config.toml
gain_aug_db = 10
norm_position = "pre"
layers = 16
positions = "rope"
beta2 = 0.99
lr_schedule = "poly"
Rows from block 6 of a small sound classifier, named by matrix and row number. Rows with one number belong to one neuron. Each number is 128 + 24 x the weight over its row's rms, rounded and kept within 0 to 255. All counts start at 0. Numbers have three digits each. After the name is the row's rms in percent of the matrix's.
After each neuron's rows are labels from the 100 clips, of 14976, where the neuron reaches its highest value: "strongest on" is what is common among them. Only what is clearly more common there than usual is listed. The data: acted Russian speech (Dusha).
# fc1: MLP up (model.blocks.6.mlp.fc1.weight, 1536x384), inputs 0-127
# fc2: MLP down (model.blocks.6.mlp.fc2.weight, 384x1536, transposed), outputs 0-127

fc1.408 135:164139106119178163156136118148160113124113146114147097160137154152147108150145132174117165121170143068123120137106108150124132145113142121169127148152124136128167188117121135144123134157146128117126155114133170118112140158156100125128130099143147139096149102117114177139094123121124124101129130138169150096121128143144078084129098100120102122087048127101142150105106099136171098134147
fc2.408 171:129093132150100107114148127093123115148142097114148142119150138150161121105135120082134110141134115163104151124158118116162124130153100152136120136135111113126071070134110153141118121122098109126126146160128142121150141159154148144078116136073113132112115144090161124024121125106169156129122115168122114158125147140088138131137167128129116162144142140163103132255141141104108153111111
strongest on: emotion: angry

fc1.759 104:108132088178152114128108110146149127159161142116103113105125117142103166111154122152105178096090119115103115071099132136138120121166148144112092143174132161132178130111075152153129132097138107163116126101127123097136107087100117166120121093175117102112093111138135163156145139160116164147137084129115116089113127145103131120100096091132191082120085063141131108091098127111156126132149
fc2.759 089:145130118108129160129125128097139104085098099118117113134094133132139081118131113137102104118122124129126140162141116137127109162114100096129143142121109129128036164126170109150134155174142126102134153134106117160071115152121156118107123142111177125138137172105101113069112109120114114101102145115141139172116123124157112129148131145146136121135107163099123096229188117141089141142082
strongest on: emotion: positive

fc1.372 089:136181088172136116099146144158133142148125101184130108125082147106104137122140118140131159121163120103132110117106149148161158134102118126099151175094135113091156121119118110153158118119080105091094155122120115157121154111159130116121075121099109122124137143119124132144089143114125113122142108130165116103122116132109090103143101106141123117081125154118071105106110155160156120133168
fc2.372 073:170141134129128163161143130133125117084091150118142141148117138121112125130133148088094141161129153171115107107140156130130122126133131095164111124111122135127139127098122111140130142114130136123119158107155138115152131092120086151140135131102156184118107129135128156177140113118092156116116107131146115071116124109121124159111149129135122127086140113133076139110132118105126084097160
strongest on: emotion: positive

fc1.258 111:078124144108114120129075133080130114150117184145091117115115157117121137124145084172183116135128153117173138131101108121107120129106147113174137110113102132101146139136099105099156148153127126110125113123150148153138117144166112102146150154134115122127173065119099121142121137107101129089110101111161122102144095115123131123149117132136154082118177114102123136087093115118151157179146
fc2.258 147:084095091108117103117158125122127077176192116128104152116089104119121157161113186124156089127093104140133136129143083126085120127143120112091131130139157122144066158126130142156163137152141148103114117092096142102147121104114169165112157102123146116172108177164098155110131117130134132132121152141146104107075121143139145161122098074150125128086171145141122140120123142133098093137108
strongest on: emotion: positive

fc1.690 157:111167101112123093118108129161134161117076138115134160133129084098162141137160134083123171129124113101160100145160088091122156160165161155112143161112132142108142133128176116097112121138132157116141136148201152105147047134128085147113130162156119162113146137145178124165116153126126125102083111129124141147114171126154141099118102131106149108128138114140112115139149131151145151141124
fc2.690 266:125111115136145111141169084126095132150124172136144129155141118112110132146136132133105087107091144112093143094117143147136134141147100129147114108126106104110107136138152153126123111151106093109123111136155117102103130143157114103133142129082091094089125098111150129044158128111169153123135117119158173120127143159071126129126160129149147118108120143140126126255094097086132133135117
strongest on: emotion: neutral

fc1.186 078:121111126179159126140109137128142110130121139160109136116136125102101116105097136151127133127118097151097146108152112142120069129114144112085097150141138181152150151110134159160084124108200148151132125164117105157125114093094143160152143163123104091143134148150147115154137139066120119153119128128140119133102120143148131129095093187156082104114081084110138136064102103139162112136120
fc2.186 010:101167150100106121131138107137087156133113140105145120150144154127148111154132098150144115137104121079090129108147152153159177087103129119143164121114128100113145145112127128116113125138137122122152129174147153121122138172119131154138144133097100126133138145136180139103144067093137081145095087102122129107103134127100114120114153108139147108120132138111142154213088092111090088138116
strongest on: emotion: positive; emotion: angry

fc1.344 171:102137162166148094131108075169177135104080117096150127165105140097108133160135126097106179116094155088091132130125110148139168165118130110158123116096090129122134147103129099143158128112128156125138166134120149111151129147120175099092126147145111101097153132109128129143100131193129101069126116135147131095087128090126138097160117087127107085149111161104138120136121099127146131136121
fc2.344 359:116143102146140101132147131094124107146140129124116131114145119121146133149113129155136113163104145154110147144143138104123132123122113144134118125102119122110078128114120144116132118151120091131095112125165117128133131120144119153117129122114128117109112127133132142000133141108140154146137128131121141113139114137134113137115140115113145147122125113125124115255126112128114102123132
strongest on: emotion: neutral

fc1.20 093:129115144149133121126114146156158097194141150164105129129115111086105113121108160183055121089164159155082129138168114102166127107100101136141117078101158118119126130128115185160127140149097141190164138148121133114144145134139149141145109095131136124156140124153148106137134122125103073146107135128147130157105122135135112163103096139129091104100099068127114094095104131114099117117136
fc2.20 097:142153128128095076142159145153145146106146116145131149115124160143152093137111123113132112086099160132111107106125133157122139114131126125118133150091143118078092130114155150157099105126095155116144134121127138146118118061123185108118151102150065154153130095111155161128145095112164145102154124114109172117113143084137097100144094101110153118157129145114142125107138138113114117124099
strongest on: emotion: angry

fc1.653 091:115139110137127136137112109113127119138155144151137124137095097119160132152112110156086166103129127099102139130129132137141126114156115112130132161098135134120155105106110143140176171115176086067146158176145166088128137127112106160153129192134146120113180115132102104135104112156126149142109137122134139168142153127128108154084131157150089177112144186142133123115125102100124121127156
fc2.653 066:132150120151185127166131119162124157112130147098111145118140083123158168173121154145106168120147131141117084120099140111116168156118099117129157084157105100107134143145140128117158102110116103146089107113101126106146098144125116147106133137117139125108125164112121153135144112098130138118179114127087169114084111143129124114116124141100104141103107170093182127199152160130125134122159
strongest on: emotion: neutral

fc1.113 088:076154116105168142133185096120138134133128131140132143107084151130158123118116137108133119108139110143167155120125129129102206122126106130141175129122150158109132138080129105106155074108118112124168117157158110127142134175145163139125089139171090117112137124158148086127108171094124099137167129128123136101093134195096151124084158165115143101142160113155124109096134112119124109137140
fc2.113 049:087154151148108151108167101137186123120051152144160098110134088138161094127112097091115105098102094129126166127090108136107134157134102118137075145108142141152141167105110127138120134116154103120125111098143156125117163137110125126099157152145106117111116133150126130129126128159117119147079110142145084126135111114165133125097158095129092131184113130143093171160093144123084093159102
strongest on: emotion: neutral

fc1.253 086:139081131135133125108136088128093125122167161118100065100149169154126156137140142134138116184149119099164110107152097141129125139136105120164108083169091168138128133102116105151125158146105094135131135124128097106130106132103144156189141115118138123103143138130117169143143128136090140132093175162139131109146106119143178150095121120121131092167123108108103101083117154151158144080126
fc2.253 011:117150103133145169106139101120100140150093149125148173141143138140117078142141148175160124125121093159117109119131122138187128130148108104155145096114110108156091082172153087096131160131143102133122134142095120104098130117145155184130143149167154101131131144096132086103179118081161078137105112073089160147132144156136086097117156162133171130126140125116145183187128101121095127133155
strongest on: emotion: positive

fc1.590 107:142118170125155120138121153131156133118181126117159160140147143096121130089175112114085100141186128133118120171132133085144117130143119100137122113109133112109140145140145151113124128098166165121133124125092159138152133109097124077099123124084128117117171151122110158157102162162134165158127105168107125149084079106116146121140082107158121159144127143131135178119113142121134131087162
fc2.590 092:164117150169100131109112116120078087183110126104117119153160124156124136164128149111156126112119117101123094132096135109115101135118106131114145174116131117123133112128099115132109127094179126156110090122118093168082129102119109129136141121175099134122132120125150151079144127166139152071162120139138111165128109103151152108084138103103124162147117128117135127084174121158121126099160
strongest on: emotion: positive

fc1.684 080:159150122072164141127155094120122171163100142111129089148105130149134142135165133084110100154094120135123125124107128122146090171092151120103155128101171111115136163140140136095174129121121142140129122139137144092106089121124120164119144123123144129160134088128105147150096153134099138134127133128145105157105100168111094115122113139111135138117160153147152109094154104117118117141181
fc2.684 042:138139152135158136149098147144133145134141111100135106117129119140113117133124145128095115120141124156129108109116133116143101149181138142131116125159118183171096136172113124104116148102098133100086146145120135174095099084128146103108111132142101167135130095129131064156115154127132136152133107143144135188117107167129149120127140169107177069110136136150146135084125147164138137134144
strongest on: emotion: neutral

fc1.607 136:104107098151157096122127168152167135114114159140144119164130165104121151142145129112125154069133161114139075139153134154107123121167105166132116088129133124146149148116131150166190142159128152098146148129165158112139120129169131122114100158172185084124136136127146146136123085127160106083147114128135163114131138123130139139113119156132135131124129102156126143119111080095121159150123
fc2.607 187:125145091138124109092142094134103136110116178136185154151125155156107112150142145152115085144108163122080160084148126103157114137093166095120134112106093092131132149129142113096099129129114113132134135134114114116118139154121156148154105134110068098078142118121122128054132142126096109128134139098127121126133106141178122142137150122127117172078111136108113100253105090106122142136108
strongest on: emotion: neutral

fc1.514 137:167168137152137112104154162120138112150113108108116139145108131117126116137111143128096199131119184144107132153179117086111148130108143121174117103126109130110115140123152114138126100115141107104121113089143134102194128159154149092146106135089131136140130125167171144142186130191135112150158112174129141130118143097074161077146160092143108135091128135147129149103094122176145126135109
fc2.514 215:124135157114100140161096128115111140150165153121137134135129121097135120145123129123127102130130098150128135114104126136143122116149091108118137088095104111117071077157120164111120121116105125149122131115122120120105127081112149152114105124113076099103111135109114133034140107110156113126104109127137146085127125122081102093107129152107176134098174110120135120240146113093110124135093
strongest on: emotion: angry

fc1.209 162:169120118128096150129095088118115110098100121103150153141154066064099129153089173162137099109099171145129151161125143179093149139125150131136099182160085133120145108110122153165166166128147135129087141141122154134142118132140131153110122099156130138145126128154089136151142127129172119112157074104074150159124199127111119126110159167161134086120118135117112154102104103131145159083119
fc2.209 236:168141133124138134110138145137130145099093153120124132101193121140103078106102124146141115160121128160108115090108112158114139129109141083092073154133157143098235094126122132099148084125117089151124122115085158126112114122111126114133110131145101136137125116110111096146126115125109090087098113131171164109182110109148090113113113192109125100121164127140159147158132133127176144122121
strongest on: emotion: sad

fc1.707 097:084080163120116092150146114138141153157107149105146130128117173108123157099142141125115161126118147163147127107149154129136102164178141105094147124114140137144145138109099178124072110118116174148119133122170117112133098119143151100104111157092149156102143144101085125144148132118149122129143127157196136084093129098157155127120164115135149126124097132104149118085141131149146130116120
fc2.707 029:152136161142112138125087106115154103123158143090156174126122137104105118104097116110111095151141122093110147129105126145143164121143120163140142129109122126129119129148093117122128120151145108136081143094113107105132160141125106115142158139133113150131106141139136123091095134200127197142097118142115128121138119095109123119135127117130132150100121111128126151189124132114122154112162
strongest on: emotion: positive

fc1.548 084:119128182162167125118113153119138112098133154133145115148124133111146120154187096162136120112133095161139125121136142115089178151136116135119140125100173135141116154077134114128136131154114135082128109122157137141111128112126115135082075098142138123145122079143138125125129119154141102147145122151149104119159168104157139127159097122098114113123095101140158152086133146116126117131125
fc2.548 042:162129150111135121117130126168117148104166128133131113106085146124123176132153137109128122111113132134070147129129060140099100146102076101094130185087144109098102131128114103162151121108147159137111165145084151092120104109151148137146114150128114107158170121116140133097129143113123123134113158110160084154100131150116132135170164155139123146175115108122132160093104145085142116154171
strongest on: emotion: sad

fc1.190 084:151135148168074185153119087151137130095123108157120091120136139141106150144090132151120109115137168105125143110165106123166128142194107126155101148137139146163138165147107142154117120118192160182124150158096095101092156168136118108129150102149117116113130099135086111159093098122119138141120147141153066112110140101161105134122118081119172104154107144149142143072125139165134162149111
fc2.190 023:111102140151140157145150119124092111114104146144181140096129117098114124110167160137182162130135136113145123132104130084103124130141132148187169091156124152135109160095158132121108107115121129117128147165070119114130136132119116153109152137129159119132123142086103159062137118133142141116193127098154125148163116164119131107155117135115103140140123123104161133174098139102172147095162
strongest on: emotion: positive

fc1.632 168:111125176158167099103116134147154160145047107074125139162131146080126123150102128061122170124095132093095143115133102136111143147149110128129129147087086130121145134101139123161156087089093120125162125146107139093159144134127137060118173150149153138097156132121161092131099126181128102085134123136142126133115133117123138110151115097172135121130150142123133122139109134126138137147110
fc2.632 324:111129084137126111139137102091085081124137133122110123105126113125129122144110120164119118144092130140110130143128120088134122109128115126126109117125097103131073105132124149117121126123123095115105100106166119132135109110142107143127113124101105097119114117139111148006155135116136145146135142107114120109137119128141107145105140110102132133131114101127120120255135119126124064113121
strongest on: emotion: angry

fc1.702 099:132117120132131081176086104146088141112116109134145139111092136117092124094111131152116127116138142117140134131089124103076122129201164162080103093105090100133102136112117160123117114141123134117192102131154113146123063118123156111111134140143126128107163063113147121120171110131137132106156135111109143160109151166138145176094147160122095159122087134144133146098136145115113123158118
fc2.702 092:096144141105134111118125119111111105174134133149177100124102146121142117149102129092090111149133142105134103125153116136136076116157108114108116152129120141152163135106134131131092118151144128128092116155128109110135136147134159095121105115152114150108114112134103093154124177165127136146122121105147167165130123135154126096151097136135109156129169118135149146128159147119154104136168
strongest on: emotion: positive

fc1.330 090:135137157150148147095149141106140160110109105143105101133108160088116113148103096149155069179125111176119097142132150186144120165153126137148128169139139148147192097108132118097084093097097112160117123136167182149134138139106135123101115075110132148135153115121115124143112147139143169109118120135162146164108100143126129118142138171137144157107125111080117146107141123138149114132090
fc2.330 025:163128103094121104161163134158145128142103104136141140113132101109130126122144080122116174144114152087142119140125093102129123102135139173131109151095117146133074187099142140115141131116167092113104098125085147123096149140130128160145143137072134157156132121145115124015152144107174107133095155118145137135122141102169144126159146093114150137166114125140169102255159141139141147149114
strongest on: emotion: positive