{
  "arch": "transformer",
  "model": "sound classifier",
  "dataset": "acted Russian speech (Dusha)",
  "train_examples": 26041,
  "gain_aug_db": 10,
  "time_shift_ms": 50,
  "n_mels": 80,
  "hop_length": 160,
  "input": "log_mel",
  "spec_augment": true,
  "win_length": 512,
  "targets": ["emotion"],
  "num_classes": 4,
  "norm": "layernorm",
  "norm_position": "pre",
  "activation": "squared_relu",
  "mlp_ratio": 4,
  "head_dim": 48,
  "fused_qkv": true,
  "bias": "none",
  "qk_norm": true,
  "parallel_block": false,
  "inner_norm": false,
  "subsampling": 4,
  "layers": 16,
  "width": 384,
  "positions": "rope",
  "pooling": "mean",
  "label_smoothing": 0.1,
  "loss": "cross_entropy",
  "head_dropout": 0.1,
  "init": "kaiming_normal",
  "residual_init": "zero_last",
  "optimizer": "soap",
  "beta2": 0.99,
  "lr": 0.0023,
  "beta1": 0.9,
  "shampoo_beta": 0.99,
  "eps": 1e-08,
  "precondition_frequency": 32,
  "max_precond_dim": 512,
  "one_sided": false,
  "adamw_lr_other_params": 0.00071,
  "steps": 6100,
  "batch_size": 64,
  "epochs": 15.0,
  "lr_schedule": "poly",
  "final_lr_fraction": 0.01,
  "warmup_steps": 180,
  "weight_decay": 0.4,
  "adamw_weight_decay_other_params": 0.01
}
Rows from block 12 of a small sound classifier, named by matrix and row number. Rows with one number belong to one neuron. Each number is 500 + 25 x the weight over its row's rms, rounded and kept within 0 to 999. All counts start at 0. Numbers have three digits each.
Before each neuron's rows are labels from the 100 clips, of 14976, where the neuron reaches its highest value: "top examples" is what is common among them. Only what is clearly more common there than usual is listed. The data: acted Russian speech (Dusha). In brackets: how many of the 100.
# fc1: MLP up (model.blocks.12.mlp.fc1.weight, 1536x384), inputs 128-255
# fc2: MLP down (model.blocks.12.mlp.fc2.weight, 384x1536, transposed), outputs 128-255

top examples: emotion: sad (61)
fc1.645:523496467467506478539519494449491528490468463475482497507489465498479518449479514504461477505521482470497447475509466500491542475485502516463416519494527510528474507499510468494532502476530478460480496534499522477502516491509523494485507510491499480500500513493534531487530483509426458490506508482500494475542519489482462517514514457481479545506514496500505492503452493511523493480493
fc2.645:506489495494483454514506490447500509518516521476525516496550476515488535445471491475499498491490536519543467591449500534507491541509503480489508477523479524493514562488510509466505491514514448490487497486562475495500508490491503483500479530505527508459494478534497491486470505472476446503508530479518496481468520491520483557476514515483490509508523521504482499491486478508548503492492

top examples: emotion: neutral (92)
fc1.284:537468499500508513498492505526500466506478463495549473473499500454476485473468484489559506438508499476530514493559493518522495494513471499504504553476508499453485491483456510491528502530493491500510515526482480527498473540456480500533504519478503497519497542518494517536505479554502531459487536550486503501531467426525544491515490523520533530477487470512467474475492486464476504511506
fc2.284:491500499500491529505500490524535507530535491536480541483437456514505509496509558455501518461490515460526483483512506500497542530518503489490508537468515515450469520492511488474513467483534504485492492532489506486529521418476528509488472471520489478497482511494513519513503496462587522528483515538473489502476514541498508475466510508475505519521515498460507510487545503509480477514500

top examples: emotion: positive (68)
fc1.337:492509489488475506493468542476506519494507478515531514511560495503555494483522459508533452459494484494548476498506530446496514484486514529508510478529474521533494465521452422523473535493482476510465520502501489477502477539501499512523476479546543535516470491480516521547518515479487482458500496454492458488510479447451479485518510453486492508470502500532484473472496515483484565554511
fc2.337:572544503530479455550476499494559522513488522525506494520539495515498520489488485487475463599538451521487512454493522534464429491518495549481476531507506459493487525519523511502556479452525541478510451501500483490487507515506487492498506511479465506494504520521496474504551489514504507492523515522514531475536505512512521529508495535500480483515516520516484533520494486478496469518484

top examples: emotion: positive (46)
fc1.548:504452475489525507499537509499525481505528504482508530521474549472493524461480492487550498535481496488521502551487521490516505469454474460466489527479512505498486462480482515501493461507508490538464487512474566475483523479466502526468498484528467458499470485499497555493543575499454495517524501528487505507506455512481498504544514475514506453513521513482472513473527477494534469466546
fc2.548:476518537532495495467484510500509461480479490476525522499506437522504518477490495491486513486491553486483508515512453527495512532511485489498536468532478479469478475516531505492529481497527538473527468494505507487502488535526515487495489483524494501514523505496502495523499428510575470545470496502472476522466521532516512519457493478479485471507457422560551500490508504522499537538458

top examples: emotion: angry (96)
fc1.110:518477510508515483454477473540485516514464475510476571502506465501505496491476510525503533503473484505514482454534469491511494505558532545502509481544494519500457466511497524505499506520468493479560563545516486501465474520474524498541470510478537512469506497503459502488525479510456490494544534462494481494510478533487524526542536537514508506560530526494484504512519435525489545479479
fc2.110:582507499487507557486509490485495513512499505482506507474446510496519532489447473496525490505495473542490480519483544529529529482488487521502495503510463522491506489491440489522526513520504465485513506540523526505495488505487477485491521511477500487541517483526499490519479467520449520503469580493528502519493512500548517542503519487494521487514489525509501531525491454467478515484472

top examples: emotion: sad (98)
fc1.11:513500509545521492496499491492469541515517514488493480538531516494481558512486457491501517497481515499525526501526527519509507494504502474493527513466512474485544458517447522476496498498502537461502460492557467489461533485491546451507496540490503494482475502534484494579481516517530521496496530555502520539506535492520485517477503487539516504465501493472429521535488506435524474520493
fc2.11:491490517487511536484522478476492501446448479572508442483508544506503497481486518511511516512501510503477511496503502502521502505512529532456499476495497513486508508474477486485466495481462512470502485475499508485491517497509497470488538506476524501508479500487484512483496491511561515492472554528470459508467515505498466514493496477531542455484533506482481536527469467486516521527429

top examples: emotion: sad (75)
fc1.75:460489480490529491515547474523483527498489524472509489510496519504526533535496509504521487510476533499508500481478508507514505502480492497494472502493493477473526553504469470514500514474509482460527483490470528533497500524526487461513456484566472468498508455496498526492503498512471538491479524484482474543484514487520486538480515531503486508507503533490526456456523476491484451482421
fc2.75:499516488538502483521469458481499543487457493509517513480451512470491504534515530514521486478521489468492506495483512493499472444493496508539465501485495526511543519509516482476506477489489480495483483505454496512489515517512514558486533530478515519521510562493506455491536508522493515487475479524484483524545450513474550465516544498505543485482526503473475475515488474477460473476514

top examples: emotion: positive (76)
fc1.613:546518482527467502529521512525530501495512508530502532523512498517516499469514456476501503473535529465521493513555491501467516512534449477477480483487516522518488484463509503483499482504480502473518501463450518528523565490500474518492512541489471545501518513517530501491486497472500534509508463492503474525536513497538488518506464532515535499496510505516497493509466470560515504486531
fc2.613:502492556530507432511506481373507492579553500511474454607500494504508508493497537567515513484489480527505504500491486536500507505503505500515490503491449491505510503506520498464532496514474490484457525494444518483494512528498495474491525500506487503503504444468499493587524517522498577501467504450520510492508432471498510507487483486485474502506500485477500503514513501489506502499516

top examples: emotion: sad (98)
fc1.530:485476486485509503492519496471483513507482479486521486515498481510462468468491493529523518524467481510462541519473481524543529474479485509450483452490473507472506498496504507474510535520514475460470480519526447509502465546566491483495486501480502530484480508529445502486508513505501486537513498566478533529492524510504489491446522488516506540506451532479486483530485526474521493460505
fc2.530:521489493512426513520522484517489484499490484504512494481518501485525516508498519467482486483479511526503477483472498480540461487508511453524541467467510489530495489507478470498501491499481501485482486516469490489507491474483470545557512513470489488564460496489466529481523476502575481494537522517476474499509498460551530482496521488497471487518476511508510518516495519504462497529489

top examples: emotion: angry (100)
fc1.283:544495507512499490475525523514478470492498510475504504484475471514511520503499441546514491502488497524481474499508529509510551498493484521500509498541502510500525487523525476476522518524528523494512522524525519521458549482477483491527476474517490525472507536520472463508469501523445545522464543504491496465488506512488508498466472524514443499533518511517483493480472444483468525433478
fc2.283:459494466472489480491545530528491556516474495490478506494498533494500501477500489540502487459518515476499498498503507502495517501493505466506497431498519478498519498513496475476518523507473491484520535494524515518490468525498487529523513492504493514520512454453500475490519524497517508513471517480532504479505518486482517468494490512525529482488475484477460492510491520506522504530480

top examples: emotion: positive (91)
fc1.412:512504497514513489446509463498510513469492514518517502485521479505486516546520511552509444526472485488462440474503464507477490491498502495516479530526529490506482483455473486539482500536558518527501468520543463466475518554518462498498472518525509515535490495481502519541462485453493476490502519511502482534482454490483543482529548530545534479513502510523483476486506509535544495528504
fc2.412:489553536507509473537477490491526507528510477491517489524520551470505507524503484533489515455465479549517522466506492513485471511495532531499559495490501513512491509542565553487533488485477533501561473497477480484530505463516519477518527519502481504509459546508482488493498461486500494519510473541505491511524502527544494511469454502477522509495530476490488509463505522474493514518530

top examples: emotion: sad (77)
fc1.297:458512449527476468497504513501529467461490465476469518469507487529506452546549485500505485494499508476513520477546496506519529436491479501461466518532498516498501524499535520490465437518484479532559539451529470491517518485501535496522500516499521474522500445471471481507507489509486515511484518504488504513508531504479473510437533514494491536482559474511537480457498435516480496504477
fc2.297:510519463492502498528480518495511489518495507492525493479490548501509517504490499484493488409496484464521487499474498523503518495503475491516512512514515484468512506527480445529464521475483390485532474478516510482503504532505485479491508504498430530476520492490480479515489473531567498507495494511493467500499541480499487547474485520489450510492499494512474501519470474493485494508478

top examples: emotion: sad (97)
fc1.289:485539484490535481473548511466506506512501504483480485508478546494481447511443489545544498494538497519497481498490532548492508455513497472513490521434462504483494429514504517458544533516495501505535453515562506500512480501528503504510453488522473523516502499473482490536521495470482493485524502510483499522523510499463542492474489502481503476478500486487506450500491492508500478486502
fc2.289:500516480508485461470502494510499505549493479488533525527543504458479520506501521504537462488503525494578492508489496503483483516487498530487506533496491501542480514509556531488516455526520514497464491514507485492469474504532490479526501506508476488505514462468450461484467496515527492494523512474546498513510473550484510486520525505511512522492530515547512529484520495451552497523514

top examples: emotion: neutral (66)
fc1.72:516487546508501515463546507515490520530470519504484472469491468517481507529471513483520536489501496478462491492525491485531507487500501462468500497494504491504466443479563483464484528489497472487529502441489484524505518486479519453443499509542477469481499488516473536491540504498467538530509516490455486508483483473486565514524544479516507481513511493507562482477481523460489475526506
fc2.72:528487483525497506520455501519521502514505456487523523476475474538509508499501514480495485432485492488514540511497500541485497532470495483510463517478471498495525526516452539517502462502530512518497522518504549517509509496504510476548464503514500517589521462517444469508478490522525470549486496462510455531514494504515487477513489486507482527488511533386489508519491515539477510487508

top examples: emotion: sad (78)
fc1.250:517536500503471463521504523484521516504513458525490481462511491479480512509497462508506496502489546472511499494523462524504533489546474495475485529529525518500532510457466489491533506483553517485489480498511490521469502477489490457494518557471511510468526485479521511516483476482480498520473507530517572525481510482496540541454521527531529498503524524485470479543460490532500525522493
fc2.250:419487527530489526512512481539496540497482473455505474507486491491528463507477496490458564507484501524522452518465509509491498478501520515528483548471518507468493494493523488518491503520488470486537456506455534525503458503503502486541519520489510452527494464516504482459500499497470483458497470517507512507493516565493504498489481495470462490490473482512504504510492497526491472503522

top examples: emotion: neutral (84)
fc1.192:516518476494453524472514496487471539483441463528460489489504520480473505438546500460501511498506556454474527503500481486463460523492494485480483521490489455523519502496483526475490520512494526502548525488516506488550456526484468484473522481488537474502495546505516507473490542527479503488517511511465500523492511492521481480500489486518479509518466480483538447507502459509482502512490
fc2.192:511497475546472523515471498483539563519510516530504484499427520522522515501490540469450488480467513478500512482447497517460476481496461496509494478435509495497480479519512476474497468473495549496485501511506510496512508484503543519477516516463499493498509489496492473494521489514526502504507494507506464494487524543453518483531532510495512489493492466481525484500509499488480514501464

top examples: emotion: neutral (91)
fc1.161:486496435495462471498465488539472499536487479490495556486474459490470511539521464504524495507530480519500521458463507515483520512510481447492480491499540494532454493492530499479494495460518486463499505498509541489507512506450484460527545494521470504515498508539491493506500550463503519443487558469476483520522509446475480482536457498501561543520476482551472499492538491512495499476507
fc2.161:453520444494487505521514485533508514508507533490562498504490496558508506500470500466503507447468538490552521517476468486485468495491520525507504517499507490490520458508506511496503471445505506496459573533508512522494486491524513498510477479535522482493482520538479503527492437516566513533507497493520506482496487503511490505482503455510461497478474513507540532505551492543454520514477

top examples: emotion: neutral (71)
fc1.534:513507536512482461487458512514471516507495507518469490522528520539512497502530482478476494515482517493505514484496538463490513472529464471550506517549495478505483533449498478474504499513462508479540455490514480499524512502495520487516517483487472496505467525441524521507488500504472558528504496475506499500478510513499493508521492513458454497524519493462511512492467462473484514521509
fc2.534:502509509508495482538503494523490501495462528470528496504490486489466483498515500554520479478493526490538529482509482515513472528500487463462543516496471495484450499527505512478509513418527577510509477504494497506488521482506556504498498550515498539462478526466455536543489522494464506524541484524494528488501494515493491535461487461494510550461448465514497487474537498500470510507527

top examples: emotion: angry (100)
fc1.132:542507459491495515468543527526477505498462511509512487450445485522532519529506476535511537512477475549504478458494519505494484503523486541537516504528499533453511499505492513477531497537510494529524501517531557507507545520466472524512478514513483537481497515497486478505476490510450553525450523508466531467501510503487526508444492508519489497503515578522470511472480446499446506456513
fc2.132:468510513480503470506527545530495553501467493473508485504512497480508500490501489529495495479537503478477498514507492505458522508465511467526497483490500480495514507512544465474511498516474499491508527507512494491485462496468462512526490467498490505496529478502481450484504535467505522505483516463532508464496511496479520491495491514506509491514472462499466481516510536490479491498481

top examples: emotion: neutral (87)
fc1.95:508471523531513503508471539519508460536438490504494521514530501479491486506513491473528501472521526496510500517513480490468506499454503527514459480450501513504543536467503511543502484501473462528505493470545515495512512481494501509507496515527476534504444485489498480529482524507443500513501536478484537503470480524544493487496498467520491490518490467506464533558528507503494453511548
fc2.95:483498512438485514499483492554504510444495482527512487494431500498511484465503518490524488509498482465511524466484508479496483486532507507461500495504508539494477523512492531510489490476551505515554500490423509534492528490512505445505466504504488493501562544503524510409561542501509550508500510501488535505511490496502510511510463481475495490520496509491488474489495500516516483505493